{"model": "multi-label image tagger", "train_examples": 203450, "image_size": 64, "init": "trunc_normal_002", "eps": 1e-06, "final_lr_fraction": 0.01}
Rows from block 6 of a small multi-label image tagger, named by matrix and row number. Rows with one number belong to one channel. Each number is 500 + 25 x the weight over its row's rms, rounded and kept within 0 to 999. All counts start at 0. Numbers have three digits each.
After each channel's rows are labels from the 100 images, of 14848, where the channel reaches its highest value: "responds to" is what is common among them. Only what is clearly more common there than usual is listed. The data: photos with spoken descriptions (Open Images, Localized Narratives). In brackets: how many of the 100.
# convs1: grouped (8 groups) 3x3 conv (model.blocks.6.convs.1.weight, 384x48x3x3, each kernel summed), inputs within the group 0-47
# convs2: expand pointwise conv (model.blocks.6.convs.2.weight, 768x384x1x1, transposed), outputs 0-45

convs1.161:450509500500482500497487500500519469471380501500471500520550515500484481500516502494494500500475481477500461479510500500499497521477491500507473
convs2.161:428498511490495509500472538478494505503499455466534490500513685506487500485534518472497472557476507415499495495363493548527480489454508506
responds to: text has "grass" (50)

convs1.257:497517526508617500500535501522500493501512520507500500500505546506506500505495500500500500500532496549501512512515500500522500500546500557473501
convs2.257:491504509494497497594536476498488496500454500485519493503499498498494464500500499499483510523553501503500489517496502480496534499518509469
responds to: text has "people" (65); text has "standing" (60)

convs1.369:481550491481500500532506439495475500476493523558502547465522481483479500500469497502500500500485482506437503500500500500506499440489452502491501
convs2.369:526492471507502556509479490480531514481504492497487494498504491470514451471534503501501498508499499490499485500478498503470505462499482504
responds to: text has "people" (56); text has "buildings" (32)

convs1.140:496438498445460489545464505476470480505502500496530501470498496506447500520488498500451500511500462510500481473494438506496483519496474519500499
convs2.140:510529518497493498577507472504507491508484497485475473502499505502503486392503503513482484458501495508505478444484508494497503500518559495
responds to: text has "standing" (51); text has "wall" (47); text has "holding" (38); text has "man" (30)

convs1.42:523512543483514503497500500526497499519452513445499492506463512476457560473510501466483460500512518484514496454500517478500496534500496524513444
convs2.42:499502474469500491494498503513540456510455523429441487503488501488468572425496501486503452509511514507495566495484501536520497504500522558
responds to: text has "trees" (70); text has "sky" (66); text has "people" (48); text has "buildings" (39)

convs1.100:546501499459503449495481499493445493481534500498509499485521493514484500510486494500500500527500521517500458492524486492478507473502445592500501
convs2.100:510512492482478475489457500459509514500499434498489501479495488549474506462498446465491507495470488499475504497517499490498499498520501502
responds to: text has "woman" (34); text has "man" (31); text has "front" (27)

convs1.268:503542562498602500500542500517500500500500509500500500500525559500500500519499500500500500500499500535500552508543500500507500500504500538498500
convs2.268:499500499497496497512502473498464500466506507493557501491491512499502467498515500511456510502543488502498510498498495494501509498499539499
responds to: text has "people" (61); text has "standing" (58); text has "group" (30)

convs1.50:488476500500519488459460500487530422487490506498500460499500505537493500500500523493477487474505466537501415534500500508517503504506500541500494
convs2.50:503504468501483516528484542454512511481499502499487503442475499500486488500511499499512509431487501496516453465447497496502496480487492468
responds to: text has "table" (33)

convs1.282:506480572489561500500501503543499488499538535499500500500508561497518500580482500500500500500525499493503513534492500500455500500522500520503497
convs2.282:499486521498506499500485474499489501480452503475531542497562498505500497500531505543501496500510515500509523502537498492517470500503500501
responds to: text has "woman" (25)

convs1.126:512490500445460508516489492452422499488476500497507499497500478493478500459496464500472500494500453472500455497450485498508490453502518511500500
convs2.126:504530502445500459507514523488499578507459500512491567507499490453525516492458500499519491465518499524495500512488553507498474518460513500
responds to: text has "wearing" (37); text has "man" (33); text has "smiling" (27)

convs1.130:494463501461511502466512470490445499460482500494511500519480505486468500513505476500491500505500461502500478544420496510530498439491514535500500
convs2.130:546532498503508497502500511489503562538497506511501527492496505512501527544455512499498573496527519497500500541508523503497498503479515500
responds to: text has "wall" (41); text has "wearing" (38); text has "holding" (36); text has "sitting" (35)

convs1.77:480486500500510523504484500491486485430505511471500479433500485486481500500500518499441485550502527448449520461500500484475508505509500531500500
convs2.77:490495483490515508522506512499487504500491508578440496560415513499501504483496517471461428500489476500506503484484497474512507506591457504
responds to: text has "table" (41); text has "sitting" (41); text has "wall" (41)

convs1.101:469525500497488488520510454477512514489500500494490501475495482448456500507513481500474500509500510432500520531431508485541469468501528543500500
convs2.101:517532501493535509510467496499516542488499502501512485510527494497498494512521493470499514500499500513495467552469501494491491504482564502
responds to: text has "standing" (57); text has "wall" (46); text has "two" (27); text has "persons" (26)

convs1.105:496470500432502489512509457464536500521466500502507500483496515513445500509501493500485500496500506500500488491429510446504489474499549452500500
convs2.105:570518500508497514502458493492529500470508517437487501514509519504500497547550492524488516514501508492503476497483509509548492504495525498
responds to: text has "wall" (47); text has "two" (30)

convs1.244:517549528505475500500543504463500498500501534497500500500569471495503500515499500500500500500502498581499546459570500500493500500486500516494500
convs2.244:473505502481496521529497514475500506499486489491529473498532428499496518496502498493503491504474499499474499475500480497511468499504507498
responds to: text has "people" (44); text has "wall" (42); text has "holding" (37)

convs1.93:500552500500500502515488500516518582499519500500500501528500501615521500500500502500476508499500511499535494519500500532536500500503500502500500
convs2.93:489497488495523489500487561509502508519532534497506502500499508505482506427495520474498482515495501507500461498533497500493477505492499479
responds to: text has "text" (38)

convs1.49:492515500500530548472486500511477500511549500496500481503500496451546500500500498500439495564500540535486523484500500484450495501554500508500498
convs2.49:497497491509469494505497512503507535499481500618480495550470525498497501493511499456499491549499501492539496502465491497527492495509487511
responds to: text has "sitting" (35); text has "holding" (35)

convs1.73:501471500500480510484470500490469478421498497500500473490500501467485500500500450499414490485500464504483479527500500449459498500490500508500500
convs2.73:500476455402501477506490501501499500490499499514486483496499496502505520466503491497495514498505505494499493495501482499612472503522456522
responds to: text has "holding" (43)

convs1.350:469500482522497500471501461473530500484525503502499516446496499522523500500397523500500500500514509481446500500500500500496489496496493436487500
convs2.350:463490470497486490506480483501494513490497492502512519536498496497577516500517449503501475501499494499514512504539501506492478485516487514
responds to: text has "road" (29)

convs1.201:500522531514500500517500500500500500512502554511548503566505500500500500511505531503499500500552502500503500563500506500454500568504504500560497
convs2.201:421488511469495516512501476514499495499467494483498499493473514496505487462531501378529498500501497513493479422494453508509515490484443503
responds to: text has "standing" (49); text has "people" (44)

convs1.150:522479500500549500455465500500587485478486469500474500529458524500467475500498485490477500500506486497500477508477500500510543514533491500502554
convs2.150:525499496422476473506515497550499495498485500527541460497497516480425488517496509507488500470505495502479518495493495504547501499504508490
responds to: text has "trees" (57); text has "grass" (49)

convs1.378:517503466494501500460476476497520500494476419499501493522510501471514500500497492500500500500494406453455500500500500500500526525499507541512501
convs2.378:511500504499503493514548500491511514485499501550441494547494498491508552501537503486499497476503490494506504508488495495491526491499503495
responds to: text has "road" (30)

convs1.208:500429506500500500530500500500500500548534558497515498540540500500500499499508511500512500500579531500522500505500498500496500524503511500569506
convs2.208:487500498486500514499503508508496504499490500460522482418465493520498487502499514454529507469509479500504500503503511500476503499506515497
responds to: text has "standing" (53)

convs1.137:505507500479493476506483505468430491488478500492531501488507485459476500494502483500466500540500474431500459459436486477521481512490486483500500
convs2.137:487533496500500490510515508521494506530505507519499568498487498527503537497551496498480503460502495498486507502506508493522497508519487514
responds to: text has "person" (39); text has "wearing" (38); text has "man" (29); text has "smiling" (26)

convs1.138:505442500529463497504477572478428500566494500500497500510503502520491500501501494500506500489500513498500534512474501509501508572500497519500500
convs2.138:471504495500565528500492506544497501476498498461498502503610488515516483513497499511497524458422498502517471463468491512543481511480556496
responds to: text has "people" (51); text has "standing" (51); text has "wall" (44); text has "holding" (36)

convs1.76:500506500500500498509591500606507506500533500500500525501500500500529500500500532500522501500500517569495514499500500519522500500502500503500500
convs2.76:498500485507495488463484485509496497528492502508483438493555501501579520506499500500488536498484500477483500498500525478498479498499490500
responds to: text has "holding" (37)

convs1.115:473495500496571527532544474505494488502465500498523501473498535475504500532499493500565500482500478500500507497492522453513479478502571491500499
convs2.115:505517502503520522503487498483446500482512517494545487506515507501499460513501492501497504497516511527405500483499526498485490516493536499
responds to: text has "holding" (36); text has "woman" (27)

convs1.289:454501499494482500500510506518445506469481495500538500493531500475443490491531447492500488504499493500495497475431546497496500526500523502463456
convs2.289:514499511510468468496499465522499499499478498504550480495486483500453500498514513496506499513495481494525501502515494529500495499511500509
responds to: text has "sitting" (35); text has "chairs" (29); text has "lights" (26)

convs1.359:494484482506497500473511493471482500462471505424501517446500501450462500500478493503501500500511482514401501500500500500499496470497486502504491
convs2.359:443511561500512489493462510498506500493466503480500500422461518513468575494504512504517476500506487495518504503494505501503471533550509506
responds to: text has "sky" (52)

convs1.143:487446500420512445482468477491469483466472500493496497496508515496478500469500490500526500469500509518500491480495484487488475476503434541500500
convs2.143:512571513473490465470427505439486491498524500491499516501553502504490533470481449494500505482456496487492497498518495507491464475535499511
responds to: text has "man" (33); text has "wearing" (32); text has "smiling" (25)

convs1.182:483503500500490500505542500500494519557537517500534500500512506500542501500490498500494500500509517531500493574495500500500526501496507500509608
convs2.182:501503486500477509512496512500499502479498428503485504487501329508510510455502510512502502492497537508496516522502476571477505500503507487
responds to: text has "color" (32); text has "green" (28); text has "leaves" (25)

convs1.107:460407500501512493556508490493457501515457500493494501515484483511465500502502476500451500492500482467500529447475491486490477508499482503500499
convs2.107:512509502397532502547480474500500562479489500499501483531520494493499472512499492461469482498499499506470458494469502502481499526518592501
responds to: text has "standing" (52); text has "wall" (43); text has "holding" (37); text has "wearing" (31)

convs1.26:499499494526513500500500508502502507520497500496509491500496500595509500500504500494500513500508525530494520508500530557500500514500573493499585
convs2.26:478500505505478499500480491516575535470497499565462498485498470494425494514531524492478507492500489492483438504506513503499499500521475494
responds to: text has "sky" (92); text has "trees" (87); text has "grass" (26)

convs1.12:497508500510513500500500509501500486512489497469501487500495500562495500491500500488502506500493508524497521503500516558500500503500578474477608
convs2.12:496528500514501499500508494500531553476500498499430501498501519507458531502516500500497504495499498497500475508501529499464499500540500500
responds to: text has "sky" (92); text has "trees" (83); text has "buildings" (30); text has "grass" (28)

convs1.18:504479490492495500494500469477507472526458447451499447484492500531488466485509498483494499500468529504492496502500437549500489518500534456461501
convs2.18:513510516461505503515496516508506507481504493512498451511510515511498499495508495518494439499468498502509506497400487493416496488460495482
responds to: text has "trees" (81); text has "sky" (74)

convs1.122:494501500502472483511497467443435501491508500500504500548495454461472500531500478500481500504500471473500467523454494462505473439501499511500500
convs2.122:485513554498495504535488488473507509494478498493502515529526475492532503499503501451504501430501497532482496542500506502498500521480546500
responds to: text has "man" (32); text has "wearing" (31); text has "woman" (29)

convs1.72:492509500500516519498478500472483486473517499498500492506500504493477500500500410500492459496500482458428501540500500465480506500427500489500496
convs2.72:503448516498496465513499496511496525489533499504498454549498509498450500520496499502543491500500504463502497495502559523497499525470500566
responds to: text has "wearing" (31)

convs1.344:492489520479500500407540477474467500500531461496500509498503498476476500500477469522500500500486515437459500500500500500500493456500449505503499
convs2.344:498501499503502522485492460520530500510496516450496510501534516505527489502476500477543498502500487492518505486491529490576527493471506493
responds to: text has "wearing" (29)

convs1.80:501529500500485485514502500533525574487495507513500506543500503597506500500500517500500502499500521503509456525500500564540503500520500504500500
convs2.80:497470485500484501503559503504499509495501500465501499520487400496473494482473516499503500501501503491498490499498499500496499501536499497
responds to: text has "text" (34)

convs1.188:465509500500531500423497500500565488463475557500495500522486466500495445495497488495531500500500499491500463481479500500500481498557509500494500
convs2.188:501494484514492488500500498490498473415501500568484473439504474503501498495497506518493487461505482505483478506496499498506499482506500502
responds to: text has "trees" (55); text has "grass" (34); text has "plants" (31)

convs1.363:500531517500499500493538538519545500517524505533500494530517508553544500500570527501502500500494525513492500500500500500500563502498561478474501
convs2.363:499485502461487502498582491508416494549500476436516499489505495499495502494420469499475492506496522520489506555501474497407509495513500493
responds to: text has "ground" (30)

convs1.171:496496500500509500505506500500643488527498518500514502504499547500521505500493500504500500500512520449500506539500500500502493503502508500500521
convs2.171:499500499503501488502476518486499518500533496485461511500507353602524507496539498476428465485489501499502489500519500546498520501527528502
responds to: text has "grass" (62)

convs1.63:500505500500500494494565500575505510500536500500500548497500500488549500500500578500520500500500529565495512499500500518513500500541500500500500
convs2.63:499503494504503502450521479512500495499490507500491492499531494501568514502499500524486500489494506501476491500505516478496498499500494501
responds to: text has "holding" (38); text has "man" (30)

convs1.135:509449500444469528510486502440446501519464500499526499532501470486458500521499459500444500530500486472500484505472482513497510501498479504500500
convs2.135:524526520509502479522475488485472525469500466500486469488425483508538487498526515497494495496511508513497488494495501479498494507500518493
responds to: text has "holding" (36); text has "sitting" (34); text has "woman" (28); text has "man" (28)

convs1.55:526440500500471480533529500494441514474489497505500535528500494479515500500500425508483459526500501533478488482500500487451505499546500504500512
convs2.55:509510530502471499493496504501507487496498504557461511565480513493464519468592500445477505494504495513527516466490487489539500504428487504
responds to: text has "table" (46); text has "sitting" (44)

convs1.162:532506500500499500507511500500514480508505519500468500496523457500489521500393500500498500500464489422500508492500500500500497500508436500501519
convs2.162:500500496511479502498557503510500497482505502496470500502522249521499495500449513508482491505494500500517494478513488600503499500500498501
responds to: text has "trees" (59); text has "grass" (43)

convs1.99:496463500521515568476543523548500500544481500500538500481500518533542500469499529500530500541500500504500504504471509550501553511500495505500500
convs2.99:508561484465500511432494503501499502509498540508515546499511528471507498510502503457509515466544503513477494501442504505506501501503506522
responds to: text has "smiling" (38); text has "woman" (31); text has "wearing" (31); text has "man" (29)

convs1.119:508430500451530533498531487515522496509501500487538499490500518538544500494498461500474500539500490548500511478497496458511541457499496530500500
convs2.119:480529498479487486483514478459470454489497499505501597510571508459535513518492460501503494462503515511467499493515502507501478499529506510
responds to: text has "woman" (33); text has "wearing" (33)

convs1.233:500546519587500500530500500500500500507507514498542499600510500500500502532515566502500500500525511500500500507500498500491500514500496500513500
convs2.233:495498514506499475498492498491453500499498474560505500472502500517500492492508504477557504502491508494497489505504520500483500506491499499
responds to: text has "people" (45)

convs1.87:500500500500489495577503500489534494487524503502500508488500502556453500500500433500456487490500510474525417521500500485527502501498500511500499
convs2.87:497467509507512461509513461516499555436558510486500496608497497501426507504492496474568487504510500494507485487501588503454495539499499543
responds to: text has "table" (30)

convs1.186:470448500500471500486499500500464457501521473500503500500496495500492501500437497499497500500405502425500505475506500500500504507471502500504474
convs2.186:464490499499496474494502508524500493503538538504486501490447493518502472480502480500500516436494491519582466512501477482500471508454516507
responds to: text has "sitting" (33); text has "lights" (28); text has "chairs" (27)

convs1.149:485510500500527500525463500500542469458461541500475500515501477500485441502527479501513500500529467486500521483518500500505408506529497500499487
convs2.149:495489550437465498510512474509500495487518509495490469498487562491478499498487497526499467491509512489510496491512495501495500498504503551
responds to: text has "grass" (33)