Weights of a small multi-label image tagger.
Model: arch resnext, norm batchnorm, activation relu6, depths [2, 2, 6, 2].
Training: cautious_adamw at rate 0.0039, 8800 steps, batches of 256.
Data: trained on photos with spoken descriptions (Open Images, Localized Narratives), 203450 training examples, 11.1 epochs.
Rows from block 6 of a small multi-label image tagger, named by matrix and row number. Rows with one number belong to one channel. Each number is 500 + 40 x the weight over its row's rms, rounded and kept within 0 to 999. All counts start at 0. Numbers have three digits each. After the name is the row's rms in percent of the matrix's.
After each channel's rows are labels from the 100 images, of 14848, where the channel reaches its highest value: "strongest on" is what is common among them. Only what is clearly more common there than usual is listed. The data: photos with spoken descriptions (Open Images, Localized Narratives).
# convs1: grouped (8 groups) 3x3 conv (model.blocks.6.convs.1.weight, 384x48x3x3, each kernel summed), inputs within the group 0-47
# convs2: expand pointwise conv (model.blocks.6.convs.2.weight, 768x384x1x1, transposed), outputs 0-45

convs1.40 171:446384481498507500505500501495505496473522390454501471499482502453518480464431500471468515500514523406491429472500433513500455537500461476496419
convs2.40 134:500513502505447497497563497496503500500486437537503499535541504373499629501618500503506499519506490504488508503478498446467503507498471539
strongest on: text has "sky"; text has "buildings"; text has "building"; text has "windows"

convs1.46 197:485464459488502500495500506488540459512455423494499429467487518467534510481466502413534470500476391486504492391500487475500469406500449465448511
convs2.46 182:485542506508582364495511556500528504664500517478496500499478526498499598508500426479462471503487549510496538501476513495564481496501573555
strongest on: text has "sky"; text has "trees"; text has "buildings"; text has "building"

convs1.189 095:618484500500453500515504500500456614482595578500486500516463502500489515519595443491540500500474483536500438482509500500500523483445501500552498
convs2.189 193:499456501503523381500487542550523519505492606492417494500410534569485490488493491501453505461497551511537499536540459478494518538436453499
strongest on: text has "people"; text has "wall"; text has "sitting"; text has "lights"

convs1.62 089:503463500500479534544413500464440458482449500502500573526500495497501500500500540503479484503500435570484660467500500439470501500573500482500500
convs2.62 125:520513507507467511493490436504507429508500508532479509510508507497450610476638499386487473496489504476514506459433536489734479498413464507
strongest on: text has "standing"; text has "holding"; text has "table"

convs1.330 092:549501500487478500500461509603432500554490500500450500431458500479453537438514461598500512468521514500498493515464386500448500547500470506456463
convs2.330 095:552500501502315476512513496569416380503472474565506579502496448505487475574484553513494490513491491488491436539524493500475479495499495519
strongest on: text has "wall"

convs1.127 095:458447500416493510488468422441508493543462500496557497515480495504417500500527492500449500482500407495500520553442549510546479387508544534500499
convs2.127 153:581569490504535495511494470502508515502495492496496509540528502511499482509425536503499612498508511490501490581499527538497494503436564495
strongest on: text has "wall"; text has "holding"; text has "two"; text has "woman"

convs1.37 124:517688511491500500500500477501501463504503504521500474500527500608486499489506500509502528500518498485496544523500597496500498529500531501440581
convs2.37 107:419497522500408469488537562493516500567497504496503513501526522501501501500500500489508514534510499498501430480485495523474524499502528500
strongest on: text has "sky"; text has "trees"; text has "buildings"; text has "road"

convs1.185 096:451475500500518500521454500500513466425353500500408500540509433500425502500514501500474500500476439483500472469501500500500528516443408500501451
convs2.185 112:341522502503497497500464542499502540513502480449500420518517724496432498505547518390481471478505498432524468504396499513590491508469512524
strongest on: text has "grass"

convs1.275 125:480570516511482500500560496598500509500496466496500500500539590501504500453496500500500500500477498606500599492600500500552500500480500598515501
convs2.275 122:474531492491496511505492454510524499478410482453504539502497501485528528516541499502490500498505494509547509481500485487518498499502499502
strongest on: text has "people"; text has "standing"; text has "group"

convs1.191 011:500500500500520500500501500500723500547500500500593500500500549500538500500502500500500500500500561500500500503500500500500500500500591500500491
convs2.191 009:500500500500500500500503500500500500500500500500500500500500000500439500500500500500500500500500500500500500500500500500500500500500500500
strongest on: text has "grass"; text has "trees"; text has "ground"

convs1.113 127:482376500422490536561509462521446502530423500503596504481492527520484500549519487500426500527500514480500480449490515596505532542500462524500500
convs2.113 133:476504501483507495560494498543493495416500512455445509502486504445520500502499520396450496438481496555520475479429514508490502497509682447
strongest on: text has "wall"; text has "people"; text has "two"; text has "sitting"

convs1.10 100:495489502569512500500500512500502533528495502508503496500494500643506500498511500505501510500526520536495526525500551590500500516500593506526658
convs2.10 054:464505516503469500502518490509639574445499498595455500495481455490392494516547537494486513497496482488468382511510516518497494499499456488
strongest on: text has "sky"; text has "trees"; text has "grass"; text has "plants"

convs1.23 081:504552465551497500500500502505498608498490515428500497498466500469476521478500500614501503500461594491490528437500425504500503473500496471477385
convs2.23 068:496493499530538476502465399523572486581498449628482446490518499466497521506555503528506416493485496522579528504495500492507546525508482494
strongest on: text has "sky"; text has "trees"; text has "buildings"

convs1.165 141:505491500500599500428510500500575515452532504500455500540479440500440438500528456489627500500472436523500489482476500500500461488400508500503510
convs2.165 177:474455594496495497507444502503493499499498498507410494478505499492509486481500473568429489502628467566501424493564510494468572499517506500
strongest on: text has "grass"

convs1.181 099:517502500500495500520586500500514569586522514500549500493517541500602522500480509500509500500526575526500501584502500500500498502505503500517659
convs2.181 094:480502477495506520551506522495500517499508504509472589483500265500563507486529507499458504518498524505498530507522501646440509501508497495
strongest on: text has "grass"

convs1.103 118:485423499547509518516506448493456500431370500500543501611501476455505500492502476500490500525500493507500503547423532422515508418498493471500500
convs2.103 109:534517497307514468428403511486437501499468546501484592457608500482615533506454501510519504495550503485503501500489607504546523502502504496
strongest on: text has "wearing"; text has "man"; text has "smiling"; text has "white"

convs1.151 100:573539500500493500494465500500534519504488559500406500496608495500452509500591496499452500500570504554500451460511500500500583520450428500486449
convs2.151 122:506496502500487508492562504490470519538515502497498513510500793542521520563515554513500462498482500480487430539479500591510433512430518532
strongest on: text has "grass"

convs1.136 137:499430500487491577460552523545484501446478500499519502480498554684487500477501577500486500530500444482500510508445500532501534466500506507500500
convs2.136 145:573535497500495506494533492542488502480496495508483498457482518450499473555520537520437567370493500497437498527497532503511520510486501497
strongest on: text has "wall"; text has "holding"; text has "two"; text has "woman"

convs1.368 144:538470529513492500505555485502467500425500513520501380442487531438513493500441457506503500500501509533577499500500500500514367509482406508490512
convs2.368 157:505501522496501496525338607519504508498455493487499489505512499508456495521505522500482491544462495488522422517454495467486531500451484458
strongest on: text has "people"; text has "sitting"; text has "table"; text has "lights"

convs1.120 211:497457500439513505545517508487444500472408500500520500526500520459466500544500462500569500458500450465500453461441526357490483481500519406500500
convs2.120 125:508504487499501506518455497501432482435513610489504500510502495511498436531537479499480495501502506606310530467459513526482497521502518494
strongest on: text has "wearing"; text has "woman"; text has "man"

convs1.22 234:459480366529523501506500519478505463528604511478496473519503508533512452455377498467487506500462470517519502426500513529500449443500502465484530
convs2.22 165:499499510370498420584443520528516498338503509537482500509525461569499410499490501527503498538439511485492503488493518508515451488453488498
strongest on: text has "sky"

convs1.31 142:481503576534507500499500502496488488528500477396501497497496503631465575452487500402487552500505404486499491468500464488500528542500468479498455
convs2.31 146:455506492369501444520359482562495412507503501505455356451499485497491497375471497482498418498510537511490542465490507553487642501475542527
strongest on: text has "sky"; text has "trees"; text has "buildings"; text has "road"

convs1.43 129:464415479517494500492500490504525456439512440471499457500405492452480430462484498492445508500532517418488443528500387517500463526500457472523450
convs2.43 145:417510466502470479503497486523499487501502437582510499504599509448516609461570440515507501512532506505494548494476499483441506500505448531
strongest on: text has "sky"; text has "buildings"; text has "building"

convs1.232 081:500459524551500499518500500500500500515512524511591515630539500500500505488489574504559506500585605500555500418500515500502500538521445500526521
convs2.232 103:252544543538454514491399466493402498504500493500494488423490442554525470379500507458529522501492542485511466482503516488491528513516554499
strongest on: text has "people"

convs1.172 015:487490500500463500570519500500531493600493588500605500500475583500591512500457500500500500500518622511500526499500500500500498500503571500500465
convs2.172 006:459500500501500515480402547500500499500500500508405537503497519577608496501501499588494443501424500500498500603491433505497515498502313500
strongest on: text has "grass"; text has "plants"

convs1.4 050:524563499446511500500500514500500505561500501503505447500498500622498499502500500504509501500441506634498514501500518495500500503500618485456597
convs2.4 035:497503472498489501500484498497511513510500537481467500501496567500454609499416500505522510501500500499487498504501496481461506500470507500
strongest on: text has "sky"; text has "trees"; text has "grass"

convs1.220 184:500494484492500500447500500500498501629574537508510510475640500500500514493535507485552500500544617500491500565500488500548500544502484500507481
convs2.220 155:360500442500430503502456448498498525504431491501498455504465530491501480486503522478503420468508477503501401450502558425498491507503436462
strongest on: text has "sky"; text has "trees"; text has "clouds"; text has "grass"

convs1.183 120:487516500500515500470481500500678439405419482500469500470550513500467453500514531496494500500466454467500446489481500500500524533440477500509527
convs2.183 161:369473480497472505493403554491497510507440445452573492504492720467481492485617526420483441568473503421500481483321487579620478497451502500
strongest on: text has "trees"; text has "grass"; text has "sky"

convs1.207 042:500578504514500500505500500500500500636581491500484500525636500500500501552500521500520491500474621500559500534500500500525500508500534500491520
convs2.207 021:488498468547500506507469482499467488505520488486463494542510600485521525528450514502483514547480501559496502510506550498503499502585497500
strongest on: text has "sky"; text has "trees"; text has "water"; text has "grass"

convs1.177 118:529516500500558500385486500500510518473533558500441500519504467500416400500526459496524500500505478511500448507442500500500467495624442500462482
convs2.177 162:510473543501523463517511498592540494504514495493481499501478513520498468445470500496500500485457501544467490494514504502520504507489499498
strongest on: text has "grass"; text has "plants"

convs1.358 107:480489517522493500511545522456478500538503562479501637461509505558493500500494415498496500500539451540386500500500500500479522465489399449508499
convs2.358 141:512465383489491567520360481493470518487464487502496498490456499550507456492512496503496504504499496500485510485514456498465500411489468502
strongest on: text has "people"; text has "road"

convs1.174 230:555435500500510500500478500500522436481478516500485500481471500500487498500394499500494500500504484280500505506503500500500496500535481500496515
convs2.174 099:528499496484502491478512516519514510452536502473474506465451511509513395496508504490436498500470512495513490450486472509503532458489469517
strongest on: text has "sky"; text has "trees"; text has "grass"; text has "buildings"

convs1.97 151:478430500400451449541455483425475495407492500495536501449504488474450500493500459500472500506500444475500428418508489446545444447499529489500499
convs2.97 137:445487500449496475545426486534505502500506508513482463500504472518505495496539489512495498502495507537528443465464506467490501496468500417
strongest on: text has "wall"; text has "wearing"; text has "man"; text has "two"

convs1.0 024:500497500627500500500500500500500498527500500502500489500500500519500500500500500491508501500524493504500496501500507521500500500500511500515741
convs2.0 010:499500507500484500500500500500697498497490485501443500500498486500500502501502500500501500499500500500500497501500500493502500500485465500
strongest on: text has "sky"; text has "trees"; text has "grass"

convs1.266 142:531586590526575500500557504512499495501504511547500500500581549516505500490494500500500500500547499605498554468592500500533500500535500603485500
convs2.266 157:467507487505519501560504488491501509501385500532539479513504492495487496503499536501503515522569501502491491493497458453508527507488512342
strongest on: text has "people"; text has "standing"

convs1.159 063:496504500500513500521554500500562568579492537500569500496514589500589513500532504522496500500546579542500522595499500500500486524515545500501609
convs2.159 053:492500499513467542502509503500580521497625502505497578479510288575631512501460562498439507511460492501562459503502502609514519501496571509
strongest on: text has "grass"; text has "plants"

convs1.34 070:543544498494500500500500498500500510509499505511508481500501500607510498499502500503501500500478501537478516503500513529500500503500613519484709
convs2.34 038:468523498529498501493452492503551508499499524487446509488496555501503611502499500500497500489498500480489500583501517494498502500513504500
strongest on: text has "sky"; text has "trees"; text has "buildings"; text has "grass"

convs1.29 080:508507502523510500500500516500500499516492497457500491500493500586499500497504500498500514500479520545492521506500518592500500526500639486483682
convs2.29 040:487515502518501499499497485501550577494501502499387500498475520507465549501496501501492508474497500497498468505501530499462499500564502500
strongest on: text has "sky"; text has "trees"; text has "grass"

convs1.90 120:476513500500496529533493500467473482395507504479500480427500498479487500500500524497326506582501516446433461449500500446486535512497500520500499
convs2.90 148:495474488483517518500513520480496556501490536609431493612400512510513539466479500414475396503480457501499500488491471475521498511584417503
strongest on: text has "wall"; text has "table"; text has "sitting"

convs1.250 111:492494690503632500500526492508500504504505496530500500500486513499491500501487500500500500500539490563501465525502500500506500500608500531479512
convs2.250 160:481524487500504495600548505495448506492422553569514480524505492506493457495503529489510498519588505490500464496498458500493558514535533469
strongest on: text has "people"; text has "standing"

convs1.36 069:500363499474500500502500515507500455539500500477500490500500500399500500500573500455520501500406506500500542509500387433500500513500493489419496
convs2.36 036:500500403500501500500522500500476500501500500500500500500500498500500485500500500671503500500500500500500501475500473500499500500500530500
strongest on: text has "sky"; text has "trees"; text has "grass"

convs1.132 143:506553502460449505573494527455533518481601500500486501491505487491460500533509420500385500507500528485500437563592510471574488480498519544500503
convs2.132 162:512498498484432491510499427504515448495434486528491500504508498574484526496528493499454513441509512529469445507483508479509488489507524503
strongest on: text has "wall"; text has "standing"; text has "man"; text has "wearing"

convs1.179 018:498511500500514500492553500500456557599511574500520500502498599500613499500578500500500500500480592487500500590500500500500503500498575500501532
convs2.179 020:492500521500504502500563572509495502532515516502504508501449508593504651503527503512549502461496501526505572491500504453455522486510523500
strongest on: text has "grass"

convs1.157 111:541528500500453500475435500500514467434427516500384500491581467500429498501547523500488500500544403505500459438500500500500510521505405500485491
convs2.157 121:500502499501462517501504560439499499555497415461534495500528823503496503508502510470499398494494497348499431477428498616493447500408518499
strongest on: text has "grass"

convs1.366 122:541519546499488500535528486463531500490535479488504549508572537418412500500560585503500500500526449536543500500500500500521634524496533508570500
convs2.366 162:533502546500478460492508571526377454507482532502592497493464497543459493400430482549583685497577568494501500447477503591478488524485484503
strongest on: text has "people"; text has "lights"; text has "table"

convs1.118 132:493415500434474519528452474436432501556494500505549500508489527525415500525510475500391500513500452525500448517477494519489441546492448593500500
convs2.118 127:533519521498478469521500487515496490503417498503491453487526523489497440496505480487451506452499477397505458493329502570502507511462598505
strongest on: text has "wall"; text has "table"; text has "sitting"; text has "man"

convs1.2 119:496393469503507500499500488500501418528483474393500502500509500653475499485509500417502529500479500490502479501500461567500499517500560467491516
convs2.2 095:503508519443458500501493499558512503504520510489452497533531505499549488494446501501496492479499500500493467432500478547476491502434498497
strongest on: text has "sky"; text has "trees"; text has "top"

convs1.32 087:478497506429499500498500497499510444508544555520500437500502501463528499477429500475491511500408414445510401510500516454500493525500548463382484
convs2.32 080:503501512456492437517492535480470479510514455509461499466539448497466495551511490507565452495482512482454516465459514500381431475488500506
strongest on: text has "sky"; text has "trees"; text has "buildings"

convs1.343 139:507488552517491500444534504466465500504467493377513506460557505446414502500481532511506500500556456488346505500500500500493556488477498505480486
convs2.343 172:419505589499517496459457522497441485485464537493557505451361530566443580485501475542552491497542504506502501462479509504504432582516526500
strongest on: text has "sky"

convs1.229 124:500467463547500499296500500500497500521526493466500504498611500500500484431514461476495512500480520500468500494500459500476500551505498500462484
convs2.229 136:369527497510450521487433461480437503506499494505491469498456501487490511496503513491507442471480485509502439463525536474483498501508439501
strongest on: text has "sky"; text has "trees"; text has "clouds"; text has "grass"

convs1.209 182:500517529630500499340500500500500495550485474484482494614555500500500468517482555483495520500481548500509500448500473499482500508470522500493501
convs2.209 156:290507497503503484529505495483379503498503485507481502486508522492433451422469511475484488477464486548502433494513500474491496484502504501
strongest on: text has "sky"; text has "trees"; text has "clouds"; text has "grass"

convs1.134 093:508530498492541521515540575447437502379517500500418504440495517436465500474503441500412500471500469468500447498460518427509534490503486453500500
convs2.134 114:550547501499491486454512522562510500518504479519491557501462495487473527493578507530493500446471498481500498505511505485505497542513487505
strongest on: text has "wall"; text has "two"; text has "man"; text has "wearing"

convs1.104 118:502399500538450469458423483455467501432505500500503500450506467451513500482503496500505500497500517500500475459465496383504489417500445390500500
convs2.104 086:524501473510489510519528489528468517518501503493426541518481464504542502494620509461491496496492503479523567500500534414579522502500442502
strongest on: text has "wall"; text has "holding"; text has "wearing"; text has "smiling"